From a checkpoint of a small image embedding model.
Training: adamw at rate 0.0024, 13800 steps.
Rows from block 7, named by matrix and row number. Each number is 128 + 24 x the weight over its row's rms, rounded and kept within 0 to 255. All counts start at 0. After the name is the row's rms in percent of the matrix's.
# convs0: reduce pointwise conv (model.blocks.7.convs.0.weight, 224x448x1x1), inputs 205-245
convs0.29 154 [129 128 131 119 130 128 129 128 128 120 128 128 129 126  92 128 124 122 126 136 127 123 127 130 117 115 129 128 128 128 130 128 128 138 128 127 133 115 128 128 118]
convs0.30 099 [137 128 134 131 128 128 123 128 128 136 133  78 137 128 128 103 156 113 128 130 122 141  96 101 127  94 128  96  11 128 127 133 128 128 151 128 132 122 117 128 130]
convs0.31 117 [ 93 125 132 128 128 128 126 133 128 133 230 128 128 129 130 127 128 128 128 128  70 128 128 141 134 159 115 138 128  96 121 128 130 130 131 128 128 128 125 108 128]
convs0.32 098 [145 245 131 128 128 128 129 136 127 133 128 128 125 128 137 158 128 128 129 128 128 124 119 128 123 128 128 128 128  85 128 133 128 143 153 128 128 127 128 128 128]
convs0.33 100 [129 128 128 127 128 128 124 127 128 128 128 128 128 127 128 123 128 113 126 108 130 117 128 127 128  84 134 111  10 128 126 120 129 126 169 121 127 128  83 134 128]
convs0.34 082 [128 126 130 128 139 128 128 138 131 129 132 128 128 128 128  49 128 130 128 173 128 128 127 128 143 165 124 132 129 128 128 127 141 149 164 128 139 128 128 128 126]
convs0.35 087 [126 122 128 120 128 119  82 128 128 115 128 128 127 128 131 128 128 127 125 128 138  72 126 136 128 129 238 128 130 128 129  89 132 128 134 122 128 128  63 128 128]
convs0.36 078 [121 134 138 128 128 111 125 128 128 134 127 113 156 129 131  93 128 128 128 129 119 128 127 128 113 130 159 128 121  96 112 126 104 130 129 128 127 128 128 112 154]
convs0.37 087 [116 128 125 129 128 131 115 108 134 128  95 148 128 129 118 168 128 116 143 130 154 152 134 126 128 128 130 127 128 144 127 108 129 124 128 137  91 120 187 128 130]
convs0.38 110 [129 129 144 128 128 128 128 128 128 122 128 112 140 127 127 127 105 128 128 128 129  64 103 130 127 130 153 128 128  77 127 141 122 141 128 127 128 143  66 127 128]
convs0.39 145 [136 132 127 115 128 137 138 138 128 112 105 149 128 129 141 128 151 129 128 128 129 126 130 131 137 129 128 128 128 128 137  96 128 128 125 128 117 131 128 129 128]
convs0.40 104 [128 128 128  86 128 133 136 127 128 143 131 141 129 127 128 116 140 132 129 101 127 128 128 128 135 227 129 180 212 129 128 128 128  98 128 128 128 143 125 128 129]
convs0.41 105 [128 127 128 129 120 128 125 127 128 131 141 126 135 127 128 144 130 131 135 120  86 121 128 184 127 176 129 125 136  59 113 214 127 128 129 128 128 131 126 107 128]
convs0.42 106 [158 133 125 128 128 127 126 128 126 126   0 128 128 136 129 131 144 127 138 128 138 128 140 128 126 127  90 128 127 128 128 122  83 128 128 131 128 125 127 138 128]
convs0.43 113 [129 128 129 107 137 128 128 128 128 128 114 128 129 128 126  84 128  90 126 134 126 137 137 130 128 126 128 122 129 125 126  11 128 129  41 127 128 127 117 128 128]
convs0.44 132 [128 128 138 125 128 129 129 136 127 128 128 128 127 128 135 127 128 214 135 127 120 126 125 129 120 129 126 131 127 117 129 132 128 129 132 135 129 131 128 114 128]
convs0.45 102 [136 127 133 128 128 131 128 136 130 126 127 113 124 127 128 103  98 128 124 125 116 118 128 131 121 130 131 128 128  66 128 136 109 128 156 122 128 133 126 128 124]
convs0.46 085 [ 53  46 128 127 103 123 127  68 128 136 127 149 129 128 147  62 144 128 120 124 129 130  99 130 137 127 116 128 128 128 120 128 128  80 128 115 128 130 101 122 128]
convs0.47 111 [130 128  69 131 129 137  62 128  99 128 128 139 138 140 128  56 130 128 127 151 126 116 124 132 126 127 128 126  99 121 125 128 129 119 114 125 140 106 137 127 130]
convs0.48 107 [128 126 133 128 128 128 125 128 128 130 210 128 125 128 128 128 130 129 130 113 112  81 128 130 122 161 128 128 128  52 107 240 128 129 129 128 129 128 127  10 128]
convs0.49 113 [128 120 129 126 128 159 119 146 128 118 118 127 129 128 128 128 128 127 127 128 128 129 157 127  46  24 208 127 131 128 138  68 128 128 150 127 130 128 127 139 124]
convs0.50 110 [127 136 149 115 127 171 126 136 128   0 120 125  34 125  36 128 118 126 128 130 129 128 198 119 122 117 128 128 124 122 138  98 128 144 123 132 126 128 125 150 121]
convs0.51 086 [150 163 128 129 133 160 198 129 130 125 128 128 127 122 128 104 183 139 137 119 128 135 128 114 128 128 130 131 122 127 128 103 121 156 128 125 117 130 128 184 128]
convs0.52 099 [130 127 140 120 129 142 113 150 128 216 128 128 132 128 128 131 121 123 127 135 128 122 134 128  74  69 132 128 128 128 139 126 129 131 198 122 140 129 128 139 119]
convs0.53 089 [128 129 129 125 128 129 129 128 136 128 127 130 135 128 125 129 128 128 128 129 179 128 137 129 128 129 154 128 149 180 131 128 125 129 127 128 128 128 189 128 129]
convs0.54 120 [128 128 128 128 125 110 130 128 121 127 118 127 129  92  53 120 124 120 128 128 124 137 115 128 126 128 128 133 128 129 128 101 128 129 128 119 128 128 130 128 128]
convs0.55 107 [129 131 111 128 128 155 131 126 109 128 128 126 124 128 128 128 234 140 130 121 129 128 149 120 128 112 128 117 128 127 128 127 120  95 120 128 128 128 113 139 128]
convs0.56 082 [103 106 128 128 127 151 132  93 127 130 152 107 124 128 121 161 152 128 132 126 128 129 130 109 162 120 127 128 180 131  97 179 147 120 128 132 127 246 125 128 158]
convs0.57 097 [133 129 128 128 126 128 129 128 129  99 127 122 130 127 128 129 114 118 132 120 151 126 128 132 135 128 198 129 131 128 134 129 124 132 114 129 128  69  64 131  30]
convs0.58 029 [128 128 128 128 128 128 128 128 128 128 128 128 128 128 128 128 128 128 128 128 128 128 128 128 128 128 128 128 128 128 128 128 128 128 128 128 128 128 128 128 128]
convs0.59 090 [128 128 139 151 128 116 131 128 131 130 128 128 128 123 129 145  72 116 166 127 208 124 129 134 127 128 255 128 132 128 129 128 128 128 110 131 126  88 128  92 128]
convs0.60 086 [131  89 125 125 126 123 128 112 128 128 126 106 128 146 155 129 127 128 128 160 128 125 128  71 128 144 154 117 119 133 125  77 171 109 129 131 123 134 131 128 137]
convs0.61 094 [128 108 128 129 128 128 131 139 129 161 127 145 158 131  58 128 102 125 128 154 130 128 128 124 129 123 143 127 124  98 127 129 128 147 126 137 140 123 185 130 126]
convs0.62 119 [115 102 126 102 129 130 128 117 128 102 127 129 121 128 128 128 115 135  73 130 125 123 143 126 128 139 121 119 126 122 128 129 127 127 120  84 128 150 128 128 197]
convs0.63 086 [128   5 128 128 129 127 128 119 130 177 135 123 128 113 115 139  85 128 127 131 105 127 127 141 134 133 128 128 131 102  89 130 130 128 124 122 137 121 239 127 128]
convs0.64 089 [128  19 136 129 128 129 128 128 128 136 128 113 128 108 115 128 130 129 128 128 104 128 145 128 128 144 147 158 144 128 117 128 128 128  89 123 128 120 129 152 128]
convs0.65 087 [126 128 116 123 122 128 121 128 147  83 128 128  68 130 141 128 128 126 128 128  94 127 128 133 214 128 198 123 104 128 148 127 132 105 126 130 131 131 133 103 128]
convs0.66 089 [150 135 133 152 116  71 123 129 128 120 128 122 135 128 131 128 128 132 134 128 130 127 131 122  96 122 114 129 128 128 128 113 128 141 121 148 127 124 131 128 105]
convs0.67 084 [142 133  95 160 132 127 128 130 109 102 119 126 129 128 129 129 103 129 237 116 129 120 128 131 122 116 131 124 123 128 130 123 118 137 125 130 135 128  66 129 106]
convs0.68 092 [ 92  75  98 132 125 129 116 125 152 128 128 128 120 135  94 170 128 131 128 131 128 129 153 128 126 145 130 127 154 122 120 117 131  98 102 134 128 144 128 125 150]
convs0.69 088 [128 129 125 126 128 129 126 127 136 129 128 128 101 128 141 128 129 127 129 130 113  93 130 129 214 127 128 124  97 128 136 127 133 123 119 128 128 128 132  74 128]
convs0.70 106 [ 70   5 112  11 128 126 126 126 128 127 125 124 120 128 131 111 127 122 128 128 127 128 158 125 135 129 131 128 127 129 128 128 129 124 126  86 128 165 128 150 137]
convs0.71 093 [128 128 117 128 129 124 144 100 128 145 128 128 119 130 132 128 128 123 127 139 129 128 133 128 140 128 128 129 128 128 130 125 128  97 121 129 128 161 170 128 155]
convs0.72 113 [128 128 111  14 128 140 155 110 127 128 130 128 127 128 128 128 146 128 136 138 100 126 133 128 127 128 128 131 161 128 127 133 129 121 120 123 129 128 127 128 148]
convs0.73 095 [137  66 128 128 140 111 128 128 133 255 128 135 127 128 128 137 117 129 128 141 124 128 128 142 130 138 130 128 131 124  79 135 138 128 178 124 131 129 134 128 135]
convs0.74 101 [147 132 132 129 128 128 131 128 128 111 128 128 137 128 129 134 128 130 127 127 130 102 131 126 128 126 122 130 103 128 128 100 128 136 125 132 128 120 141 132  67]
convs0.75 106 [ 69  64 121 119 135 128 127 125 132 129 101 120 128 137 132 128 127 126 105 154 132 127 128 128 128 128 142 123 128 128 128  92 152 121 129 127 128 255 128 128 150]
convs0.76 092 [158 129 128 153 128 113 128 131 104 123  99 130 133 128 128 130 116 127 180 128 132 126 128 127 128 128 129 128  85 121 138 121 114 134 128 129 137 125  70 128 128]
convs0.77 099 [122 123 127  76 108 128  77 128 134 128 151 126 127 128 128 105 128 128   0 128 110 128 128 128 165 129 128 128 130 125 128 128 129 105 130 124 165 140 129 135 124]
convs0.78 091 [129 128 116 127 128 123 145  51 127 128 128 122 127 125 129 131 128 160 128 128 128 124 131 108 145 136 126 128 126 128 128 124 129 106 119 125 128 231 129 153 217]
convs0.79 096 [124 126 128 130 128 131 135 127 134 128 123 122 131 128 105 159 127 142 124 129 128 107 128 128 127 147 142 128 156 145 128 114 129 121 112 162 128 126 164 112 147]
convs0.80 091 [128 128 128 127 134 128 128 128 128 255 128 129 124 129 128 132 130 135 127 128 128 128 141 128 129 135 128 128 146 128 116 131 142 128 159 123 128 135 128 127 130]
convs0.81 092 [124   0 128 125 132 127 128 126 129 189 130 106 128 126 127 128 129 129 128 132 128 108 128 104 128 128 130 128 128 128  84 130 134 128 127 110 128 202 206 128 130]
convs0.82 104 [112  55 126 113 133 109 128 128 128 220 129 133 127 129 128 128  89 128 121 169 125 131 133 135 130 128 146 127 138 127 128 128 147 118 122 107 128 221 136 128 128]
convs0.83 158 [128 127 121   0 123 140 128 119 127 128 128 128 128 136 128 128 130 128 128 135  53 126 140 124 128 128 128 128 128 130 128 128 131 122 124 124 128 133 128 128 148]
convs0.84 106 [128 153 134  47 129 128 133 114 169 110 128 128 138 127 127 128 145 128 124 128 128 136 128 126 142 125 128 124 129 126 124 128 126 126 128  73 108 128 128 127 166]
convs0.85 094 [126 127 128 129 128 128 136 128 141 120 128 127 128 128 110 127 126 130 124 127 132 129 128 124 128 128 128 129 159 133 128 129 128 128 122 128 122 127 255 128 134]
convs0.86 106 [128 128 127 129  93 128 113 128 132 112 127 129 131 128 129 131 127 123 243 120 208 130 129 130 129 131 204 120 128 130 128 128 128 136 125 128 128 118  82 128  75]
convs0.87 093 [ 69 126 112  78 128 128 128 128 128 110 127 126 106 128 126 110 128 128  92 128 125 117 186 125 127 126 124 127 122 128 128 139 122 111 119  24 129 128 125 130 128]
convs0.88 092 [ 38  75 128  52 132 127 127 123 128 122 146 128 128 128 135 108 129 124 106 175  86 128 132 127 132 131 149 128 148 128 128 128 147 126 128  92 130 255 129 133 146]
convs0.89 079 [129 108 129 124 121 123 125 128 127 127 135 128 128 121 109 128 129 116 128 128 128 125 123 156 127 166 133 119 128 128 132 128 128 126 126 127 128  94 128 126 125]
convs0.90 098 [129 128 123 127 129 120 130  81 127 128 126 129 128 126 132 128 127 200 127 148 122 126 131 125 144 146 128 128 127 128 130 118 128 116 122 125 129 226 142 136 154]
convs0.91 107 [128 126 127 128 129 140 131  76 128 155 128  91 128 121 128 128 128 128 128 128 135 129 130 128 114 214 128 108 128 130  88 127 122 128 222 128 128 126 119 128 124]
convs0.92 105 [120 116 124  43 126 128 125 127 129 110 124 110 104 152 128  73 119 127  99 154 130 114 116  78 128 127 142 116 125 129 127 115 147 108 128 132 124 167 139 112 142]
convs0.93 103 [130 135  94 114 128 130 119  91 132 110 126 139 125 128 127 128 125 128 127 129 128 128 126 128 128 124 128 122 128 128 128 102 129 118 114 126 123 133 130 124 147]
convs0.94 086 [142 144 126 126 126 109 137 128 147 128 128 129 130 126 144  89 128 127 132 128 139  99 115 126 128 129 166 135 146 129 128 126 113 114 128 128 128 127 152 124 155]
convs0.95 089 [128 129 122 118 128 128 128 124 155 114 113 108 128 128 127 167 126 177 126 134 128 119 128 157 127 191 128 145 131 132 123 122 129 121 179 137 124 182 130 127 168]
convs0.96 093 [ 70 116 117  96 128 128 110 127 128 120 128 127 123 116 128  96 122 128 127  81 117  98 129 125 130 110  99 125 130  92 128 128  77 102 128 100 150 129  78 128 128]
convs0.97 115 [ 96  95 121 108 129 127 130 110 128 121 128 128 125 128 128 128 112 130  32 128 128 128 133 125 128 134 128 121 128 121 126 136 127 121 117 121 128 145 126 135 243]
convs0.98 087 [128 128 128 128 102 128 126 127 130 146 131 128 141 128 128 129 130 132 128 133 124 133 107 127 138 129 185 121 125 129 128 129 129 106 132 129 133 141 128 121 130]
convs0.99 100 [110   0 119   0 129 128 127 124 127 128 128 128 126 126 127 128 129 127 129 128 113 123 161 128 140 136 127 128 187 129 128 128 129 126 118 123 128 156 122 128 131]
convs0.100 084 [146 165  93 130 127 128 169 128 151 145 131 128 131 128 128 128 128 130 128 128 138  93 130 128 146 135 115 132 149 128 127 128 128 110 127 130 128 128 218 130 129]
convs0.101 008 [128 128 128 128 128 128 128 128 128 128 128 128 128 128 128 128 128 128 128 128 128 128 128 128 128 128 128 128 128 128 128 128 128 128 128 128 128 128 128 128 128]
convs0.102 099 [130 128 106 128 128 122 162 128 128 151 128 144 125 129 143 128 128 128 128 118 135 129 127 130 121 126 130 132 123 125 128 145 128 128 119 128 127 128 126 153 128]
convs0.103 100 [128 127 127  23 111 128 127 128 128 157 128 128 130 126 127 128 151 128 155 129  95 119 133 128 162 135 128 129 195 125 100 128 128 127 128 105 130 122 127 128 128]
convs0.104 096 [142 138 131 124 128 126 131 130 137 117 127 126 165 130 146 129 128 131 123 146 128 128 126 128 127 122 128 128  54 126 127  94 127 134 116 128 133 103  55 131 114]
convs0.105 100 [137 130 143 134 128 127 128 128  54 128 128 127 158 128 141 128 128 133 127 148 128   6 128 126 121 119 109 131 108 128 128 124 128 135 128 128 127   0 132 132  96]
convs0.106 095 [129 131 119 128 130 133 125 128 128 125 131 156 128 127 132 255 119 111 128 128 140 120 134 126 129 128 113 134 123 131 128 122 128 127 125 129 128 127 128 142 126]
convs0.107 096 [136 130 115 146 128 108  93 130 127 114 127 128 131 128 130 128  83 129 132 128 128 103 128 127  87 128 128 128  84 128 128 114 125 139 126 128 128 128 128 128 129]
convs0.108 103 [ 49 103 125 105 128 126 130 106 133 126 128 128 128 128 139 127 128 135  89 166 128 128 128 127 151 144 130 127 128 125 130 121 133 116 127 126 127 255 129 135 150]
convs0.109 087 [141 161 130 166 149 126 122 132 130 128 102 127 146 121 119 120 126 128 163 126 128 124 128 125 128 132 127 108 129 117 128 125 104 141  82 128 132 106 127 138 131]
convs0.110 112 [128 128 123 105 130 128 170  85 128 128 116 120 128 128 128 128 128 182 127 133 128  98 128 128 127 128 127 127 128 130 127 105 129 121 128 125 128 133 128 128 163]
convs0.111 110 [125  72 118  39 128 125 128  79 125 128 128 114 127 149 132 129 125 119  51 171 124 128 141 116 128 125 135 127 127 135 116 124 138 113 126 126 128 168 128 128 141]
convs0.112 119 [109  61 122 128 119 128 104 129 126 127 126 144 126 128 116 129 134 129 128 128 127 128 113 128 135 128 142 133 129 128 137 128 128 129 128 153 128 129 137 123 128]
convs0.113 096 [165 162 127 110 137 138 128 128 150 111 129 132 128   0 110 125 138 132 128  20 119 128 121 145 177 147 119 128 184 133 128 128  24 128 127 123 126 111 136 128 128]
convs0.114 100 [107 112 128 126 127 128  88 136 131 128 128 125 128 128 129 127 128 117 127 128 143 128 161 128 129 128 129 126  91 129 141 124 129 135 128 124 128  46 128 113 129]
convs0.115 076 [163 199 128  69 165  89 128 130 146 133 132 128 128  89 125 128 129 129 107 130  75 126 121 135 131 141 129 128 124 128 116 130  88 171 132 129 128 125 115 128 123]
convs0.116 121 [127 128  94 126 127 129 102 133 129 135 128 123 123 128 128 125 128   4 135 128 128 123 128 128 128 128 128 112  63 128 127 128 128 126 122 128 126   0 128 115 128]
convs0.117 113 [118 118  60 124 128 128  49 126 120 127 128 123 128 128 130 126 128 128 128 128 127 125 128 128 130 128 128 111 116 126 128 127 128 128 116 128 128  39 127 105 128]
convs0.118 113 [ 56  35 128 130 128 125 109 128 127 128 128 128 125 127 130 132 128 128 125 126 128 128 125 128 127 121 128 128 118 128 165 127 121 128 129 127 128 128 128 118 135]
convs0.119 111 [128 167 130 128 129 129 132 128 128 127 128 106 128 128 133 255 129 128 131 128 163 128 129 151  48 148 140  96 137 128 114 140 126 130 140 128 128 129  98 128 126]
convs0.120 089 [150 111 125 128 130 128 128 129 129 131 126 152  75 128 128 128 135 128 128 128 128 117 124 127 128 128 139 131 127 122 143  77 128 129 132 139 123 135 128 129 128]
convs0.121 094 [128 167 137 129 125 129 124 114 128 130 106 112 128  30  59 128 127 128 137 113 165 128 128 136 130 127 129 105 144 128 124 127 128 128 125 128 124 128 126 130 126]
convs0.122 127 [107 129 146 128 127  95 103 126 133 129 116 129 132 130 111 128 128  18 113 152 119 129 127 128 128 128 128 131 127 127 127 127 198 144  71 117 128  78 165 129 129]
convs0.123 091 [133 129  90  27 129 128 129 118 128 128 125 168 112 155 255 128 150 128 148 128 130 128 128 138 129 128 125 128 128 128 147 128 128 126 130 128 126 130 131 129 128]
convs0.124 123 [ 55   0 129 126 128 128 130 135 129 127 129 128 128 128 129 118  91  58 128 128 127 128 135 117 128 120 129 128  55 128 147 124 128 129 128 125 128 131 133 128 129]
convs0.125 093 [129 101 120 128 127 127 125 127 128 128 128 128 110 128 142 129 145 128 131 127 140 128 125 128 134 113 127 135 128 125 131 103 125 128 137 125 143 128 130 128 132]
convs0.126 116 [128  92 130 123 136 126 128 135  71 119 128 128 120 118 129 128 128 128 128 107 128 120 133 120 128  84 128 128 124 127 145 128 108 129 129 128 132 128  92 126 134]
convs0.127 105 [136  47 124 128 127 127  65 129  63 129 128 129 128 127 134 118 135 128 137 118 127 127 125 128 127 115 130 128 111  94 153 133 121 126 131 128 136 128  90  87 129]
convs0.128 112 [123 125 130 131 127 124 128 124 128 128  78 128 128   0 121 128 112 120 132 128 151 137  96 127 143 129 134  89 144 128 103 125 128 128 122 128 126 125 128 128 127]
convs0.129 121 [128  70 128 124 128  70  74 128 124 126 128 130 121 127 130 126  29 121 128 127 128 129 139 128 127  77 128 131 128 128 140 122 126 128 129 128 128 128 127 121 131]
convs0.130 105 [128 128 128 124 150 128  55 133  96  86 128 120 114 126 129 128 128 133 128 128 128 125 132 119 129 129 128 127 128 122 135 132 128 132 106 118 128   0 121 125 140]
convs0.131 112 [110  73 124 129 105 125  99 127 127 127 128 128 104 128 134 135 128 128 127 120 130 128 128 112 128 104 127 127  94 128 128 125 128 126 129 152 131 135 117 125 128]
convs0.132 105 [131 128 106 124 127 128  91 183 128 127 128 127 127 123 129 112 131 128 191 110 128 123 222 100 128 128 126 124 116 127 176 151 124 122 124 127 128  37 128 131 171]
convs0.133 121 [ 79 113 124 128 127 129 120 150 128 117 131 128 125 128 127 129 128  66 133 128 128 127 128 128 138 128 152 129 129 128 128 104 128 128 128  84 128  65 128 125 107]
convs0.134 103 [138 129 127 131 128 104 128 128   0 127 128 127 111 128 129 127 127 130 128 128 129 130 128 129 136 127 128 127 100 116 131 131 121 128 128 128 135 129  88 126 128]
convs0.135 014 [128 128 128 128 128 128 128 128 128 128 128 128 128 128 128 128 128 128 128 128 128 128 128 128 128 128 128 128 128 128 128 128 128 128 128 128 128 128 128 128 128]
convs0.136 135 [115  94 127 124 150 100 127 185 128 128 128 127 128 130 143 127 128  30 127 129 128 125 120 129 129 132 128 127  55 128 129 135 128 132  99 124 128   0 130 111 132]
convs0.137 097 [156  51 123 121 108 130 109 128 127 129 120 116 128 128 128 114 128 128 128 128 121 128 128 128 122 128 117 148 135 128 123 128 128 130 130 129 128 128 122 128 126]
convs0.138 117 [121  75 110 128 106 126  79 128 127 128 128 128  86 128 114 128 128 128 128 126 130 129 126 123 130 128 128 128 119 130 128 127 128 126 129 141 128 128 129 127 127]
convs0.139 097 [131 130 110 147 122 127 119 128 127 123 123 131 110 126  10 176 120 115 125 128 132 124 104 125 139 129 128 128 118 130 128 124 128 123 101 255 128 127 136 115 126]
convs0.140 086 [128 128 127 131 106 118 129 123 128 128   0 109 146  21  91 131 126 126 133 122 144 129 120 128 128 128 129 112 129 132 128 127 101 150 126 122 125 120 122 128 120]
convs0.141 101 [128 153 128  95 127 117 133 118 128 118  57 130 128   0 120 127 127 129 128 128 128 113 110 128 136 128 130  91 140 129 116 127 126 151 117 123 127 111 128 128 128]
convs0.142 103 [145 128 128  93 129 112 131 105 127 127  51 111 128   0 124 128 128 129 121  78 128 128 117 128 165 132 126  83 129 133  71 125  24 130 117 117 126 113 128 125 127]
convs0.143 109 [ 98  93 128 128 128 127  69 129 128 124 128 130 119 128  63 166 128 129 128 128 130 124 130 128 128 124 128 130 130 128 128 122 128 128 116 165 128 128 129 128 115]
convs0.144 083 [128 120 135 111 127 131 125 128 128 128 128 126 128 144 123 128 128 128 128 128 160 129 150 128 130 128 129 161 128 129 124 135 129 146 140 126 127 128 121 144 126]
convs0.145 088 [128 127 128  76 123 255 127 142 128 132 127 128 130 131 128 130 138 142 151 128 127 117 251 128 132 128 128 131 128 126 128 129 128 141 138 128 124 152 116 140 128]
convs0.146 083 [128 202 190 127 128 137 130 117 255 131 130 128 140 134 123 128 128 128 128 130 123 138 128 128 145 148 127 128 128 126 126 133 128 128 130  93 128 128 128 128 124]
convs0.147 100 [128 128 134 105 128 128 131 128 136 126 115 132 137  34  90 128 128 140 128  65 126 128 130 156 136 141 124 122 138 130 119 128  48 153 128 125 125 110 128 128 128]
convs0.148 103 [128 128 158 127 134 124 131 128 128 128  38 128 128   0 128 128 128 139 128 116 126 128 121 128 154 136 123 128 129 128 117 130  61 150 107 128 126 128 128 128 128]
convs0.149 112 [136 129 119 129 129 130 130 131 128 128 121 130  93 128  79 128 129 128 127  34 135 106 129 129 128 132 130 133 128 130 141 135  95 131 127 128 128 111 128 128 128]
convs0.150 089 [128 139 127 128 128  90 139 125 135 125 255 128 142 123 128 125  37 128 128 129 128 136 125 205 130 143 120 130 131 127 128 163 127 128 146  84 127 104 131 130 137]
convs0.151 081 [128 129 128 140 129 154 131 145 106 125  96 140 132 129 143 134 132 128 128  97 128 119 158 128 121 127  90 127 132  92 203 109  87 127 128 128 129 128  59 145 122]
convs0.152 026 [128 128 128 128 128 128 128 128 128 128 128 128 128 128 128 128 128 128 128 128 128 128 128 128 128 128 128 128 128 128 128 128 128 128 128 128 128 128 128 128   0]
convs0.153 110 [128  86 120 127 138 127  64 132  70 131 127 134  79 121 144 113 126 128 128 127 128 127 127 128 128 123 128 128 121 125 172 128 128 128 129 128 131 129 129 127 128]
convs0.154 109 [128 128  94   0 123 128 128 127 128 128 128 128 129 129 128 122 151 128 129 204 121  97 135 127 131 124 104 129 128 149 127 124 255 120 128  26 112 128 130 128 127]
convs0.155 104 [128 128 181 129 128 113 127 138 128 128 128 128 128 129 125  97 128 128 124 129 125 163 128 129 130 130 128 128 128 136 124 122 159 145 132   0 128 128 131 128 127]
convs0.156 103 [125 128 138 130 127 126 133 114 137 128 128  90 128   0 123 129 118 128 128 128 128 129 128 132 128 157 116  95 128 128 117 127 124 128 126 107 128 124 128 128 116]
convs0.157 091 [128  57 128 122 152  94 101 180 121 126 104 128 128 128 129 128 120 107 127 128 128 133 182 108 128 115 125 127  32 128 141 131 125 157   9 120 127  44 114 128 145]
convs0.158 093 [151 158 161 135 128 128 153 128 190 129 129 108 171 136 129 128 127 137 128 126 117 128 118 138 123 149 106 124 128  95 105 130  88 165 127 128 128 128 126 128 126]
convs0.159 110 [100  17 109 131 130 128 128 128 104 108 127 127 128 127 128 128 128 128 140 128 142 127 143 126 128 117 128 135 105 128 128 127 128 128 128 128 128 128 128 134 135]
convs0.160 109 [119 128 128 128 127  92 128 127 136 113 123 128 127  69  47 124 128 105 128 135 137 142 128 121 143 129 128 121 129 129 131 127 130 143   0 100 128  44 139 128 125]
convs0.161 104 [111  65  52 134 126 124 131 134 128 106 127 130 123 127 128 148 127 130 128 128 128 126 126 128 130 129 128 131 108 128 165 131 126 132 129 128 128 130 129 129 128]
convs0.162 128 [ 97  46 114 127  98 116 128 125 127 128 127 128 114 128 128 133  54 128 128 128 128 118 127 127 116 129 128 128 112 128 128 128 128 121 134 128 128 128 141 123 130]
convs0.163 099 [127 122 111 128 129 122 128 128  32 133 128 122 121 128 128 125 127 128 128 128 128 128 128 128 128 128 128 129  99 102 128 128 100 134 129 128 130 111  63 126 128]
convs0.164 117 [ 75 124 128 127 138  79 128 131 128 118 115 127 128   0 128 127  85 118 125 128 128 144 131 127 129 135 128 128 129 128 128 128 128 147  84  98 128 124 128 128 130]
convs0.165 109 [115 105 108 128 143 128  68 130  88 126 128 126 118 122 129 127 137 127 154 126 138  99 128 128 128 126 128 125  41 128 145 128 128 128 129 128 128 128 128 129 129]
convs0.166 089 [ 21   5 128 129 117 128 119 126 129 131 158 128 100 128 110 128 128 130 132 130 129 128 118 128 122 138 127 136 134 128 125  99 141 130 132 131 103 130 146  82 127]
convs0.167 106 [127  92 112 128 129 125 127 130 112 128 128 130 109 128 128 188 127 129 127 128 128 128 126 130 126 131 127 132 128 128 133 133 128 128 130 127 128 128 128 127 128]
convs0.168 125 [175 128 129 100 109 128 132 125 129 134 129 127 131 118 128 138 132 128  98 100 127 147 128 129 120 128 126 105 128  89 109 128   0 117 128 128 125 131 111 128 119]
convs0.169 093 [199 102 128 128 120 133 131 127 127 136 132 110 134 128 125 127 151 128 121 129 127  85 108  92 119 112 120 102 128 128  89 128 128 132 156 128 125 159 112 127 123]
convs0.170 080 [121 111 119 112 132 147 127 128 128 129 117 128  93 127 127  49 114 150 123 128 128 126 130 127 128 128 133 128 145 127 135 128 128 102 123 128 131 140 156 120 137]
convs0.171 093 [124 124 137 130 127 128 128 128 110 128 136 129 114 128 144  79 108 128 129 135  55 129 128 100 116 128 118 128 167  72 127 128 138 128 122 128 126 151 173 108 126]
convs0.172 096 [116 128 120 134 114 128 129 136 122 128 128 128 115 110 134 134  94  35 131 113 136 128 126 128 127 128 155 139 110  91 129 128  93 117 129 129 127  75  66 126  74]
convs0.173 097 [128 129 129 134 129 111 144 118 129 130 132  84 144 110 128 127 128 125 128  71 128 133 126 108 128 122 126 128 128 121   0 128 106 128 128 128 126  94 123 139 129]
convs0.174 094 [132 128 126 128 125 128 157 128 128 127 128 128 127  84 126 130 128 124 128  56 128 128 128 126 128 123 127 126 118  74 128 136  72 128 126 135 128 127 109 127 129]
convs0.175 107 [ 85 125 130 128 128 139 128 139 128 126 130 128 129 128 128 131 127 127 128 128 128 147 128 132 125 129 135 144 126 128 255 123 129 130 107 128 128 129 128 129  55]
convs0.176 095 [128 135 129 128 128 127 127 124 128 127 128 124 128 117 128 128 128  11 121 126 129 128 128 129 114 128 127 107 128 129 117 125 120 119 126 127 120 114 128 128 132]
convs0.177 093 [152 128 129 128 129 128 128 129 128 155 133 128 128 119 122 127 128 128 128  69 139 111 128 129 114  61 130 129 128  85 109 128 107 132 136 101 128 211 101 128 130]
convs0.178 118 [128 129 137 128  97 153 125 128 128 155 165 127 137 133 130 137 130 133 126 130 128 135 128 129 126 129 128 141 128 128 116 134 130 133 188 129 128 130 128 128 128]
convs0.179 094 [126 138 129 134 129 162 129 128 128 128 139 129 132 105  97 133 134 128 142 128 130 120 140 123 128 118 171 138 128 119 126 128 117 129 127 132 128 130 128 255 130]
convs0.180 081 [128 128 130 120 128 128 185 128 128 143 126 129 123  97 124 135 128 128 128  97 148 130  94 134 127 127 128 125 128 130 121 128 112 117 131  94 128 147 127 128 150]
convs0.181 092 [128 144 122 126 127 128 148 115 135 128 129 127 139 108 127 141 128 128 110 106 128 141 111 128 128 127 128 136 127 127 107 140  64 128 128 129 123 128 123 127 163]
convs0.182 100 [137 131 128  97 111 128 127 124 128 130 128 127 133 127 127 147 128 127 128  79 130 128 127 131  99 128 133 128 128 130  94 129   0 128 127 128 124 128  91 128 126]
convs0.183 093 [130 129 132 131 117 134 115 126 128 125 130 128 146 125 115 128 125 128 125 128 158 132 114 128 132 131 157 167 127 133 119 123 137 148 124 128 126 128 125 133 121]
convs0.184 090 [128 130 103 121 159 128 128 129 114 130  85 149 125 128 128 106 128 129 108 127 128  78 128 131 114 118 127 125 129 124 127 129 124 122 129 126 132 129 127 108 146]
convs0.185 076 [125 143 132 143 116 133 129 128 255 119 128 130 133 129 129 128 128 130 122 139 169 132 129 128 143 177 128 142 129 127 129 108 193 129 120 134  97 124 130 134 128]
convs0.186 083 [129 127 121 147 116 150 128 125 128 133 128 127 124 142 143 128 129 128 154 155 129 128 126 128 126 126 124 121 128 128 125 129 145 113 133 128 127 125 128 127 128]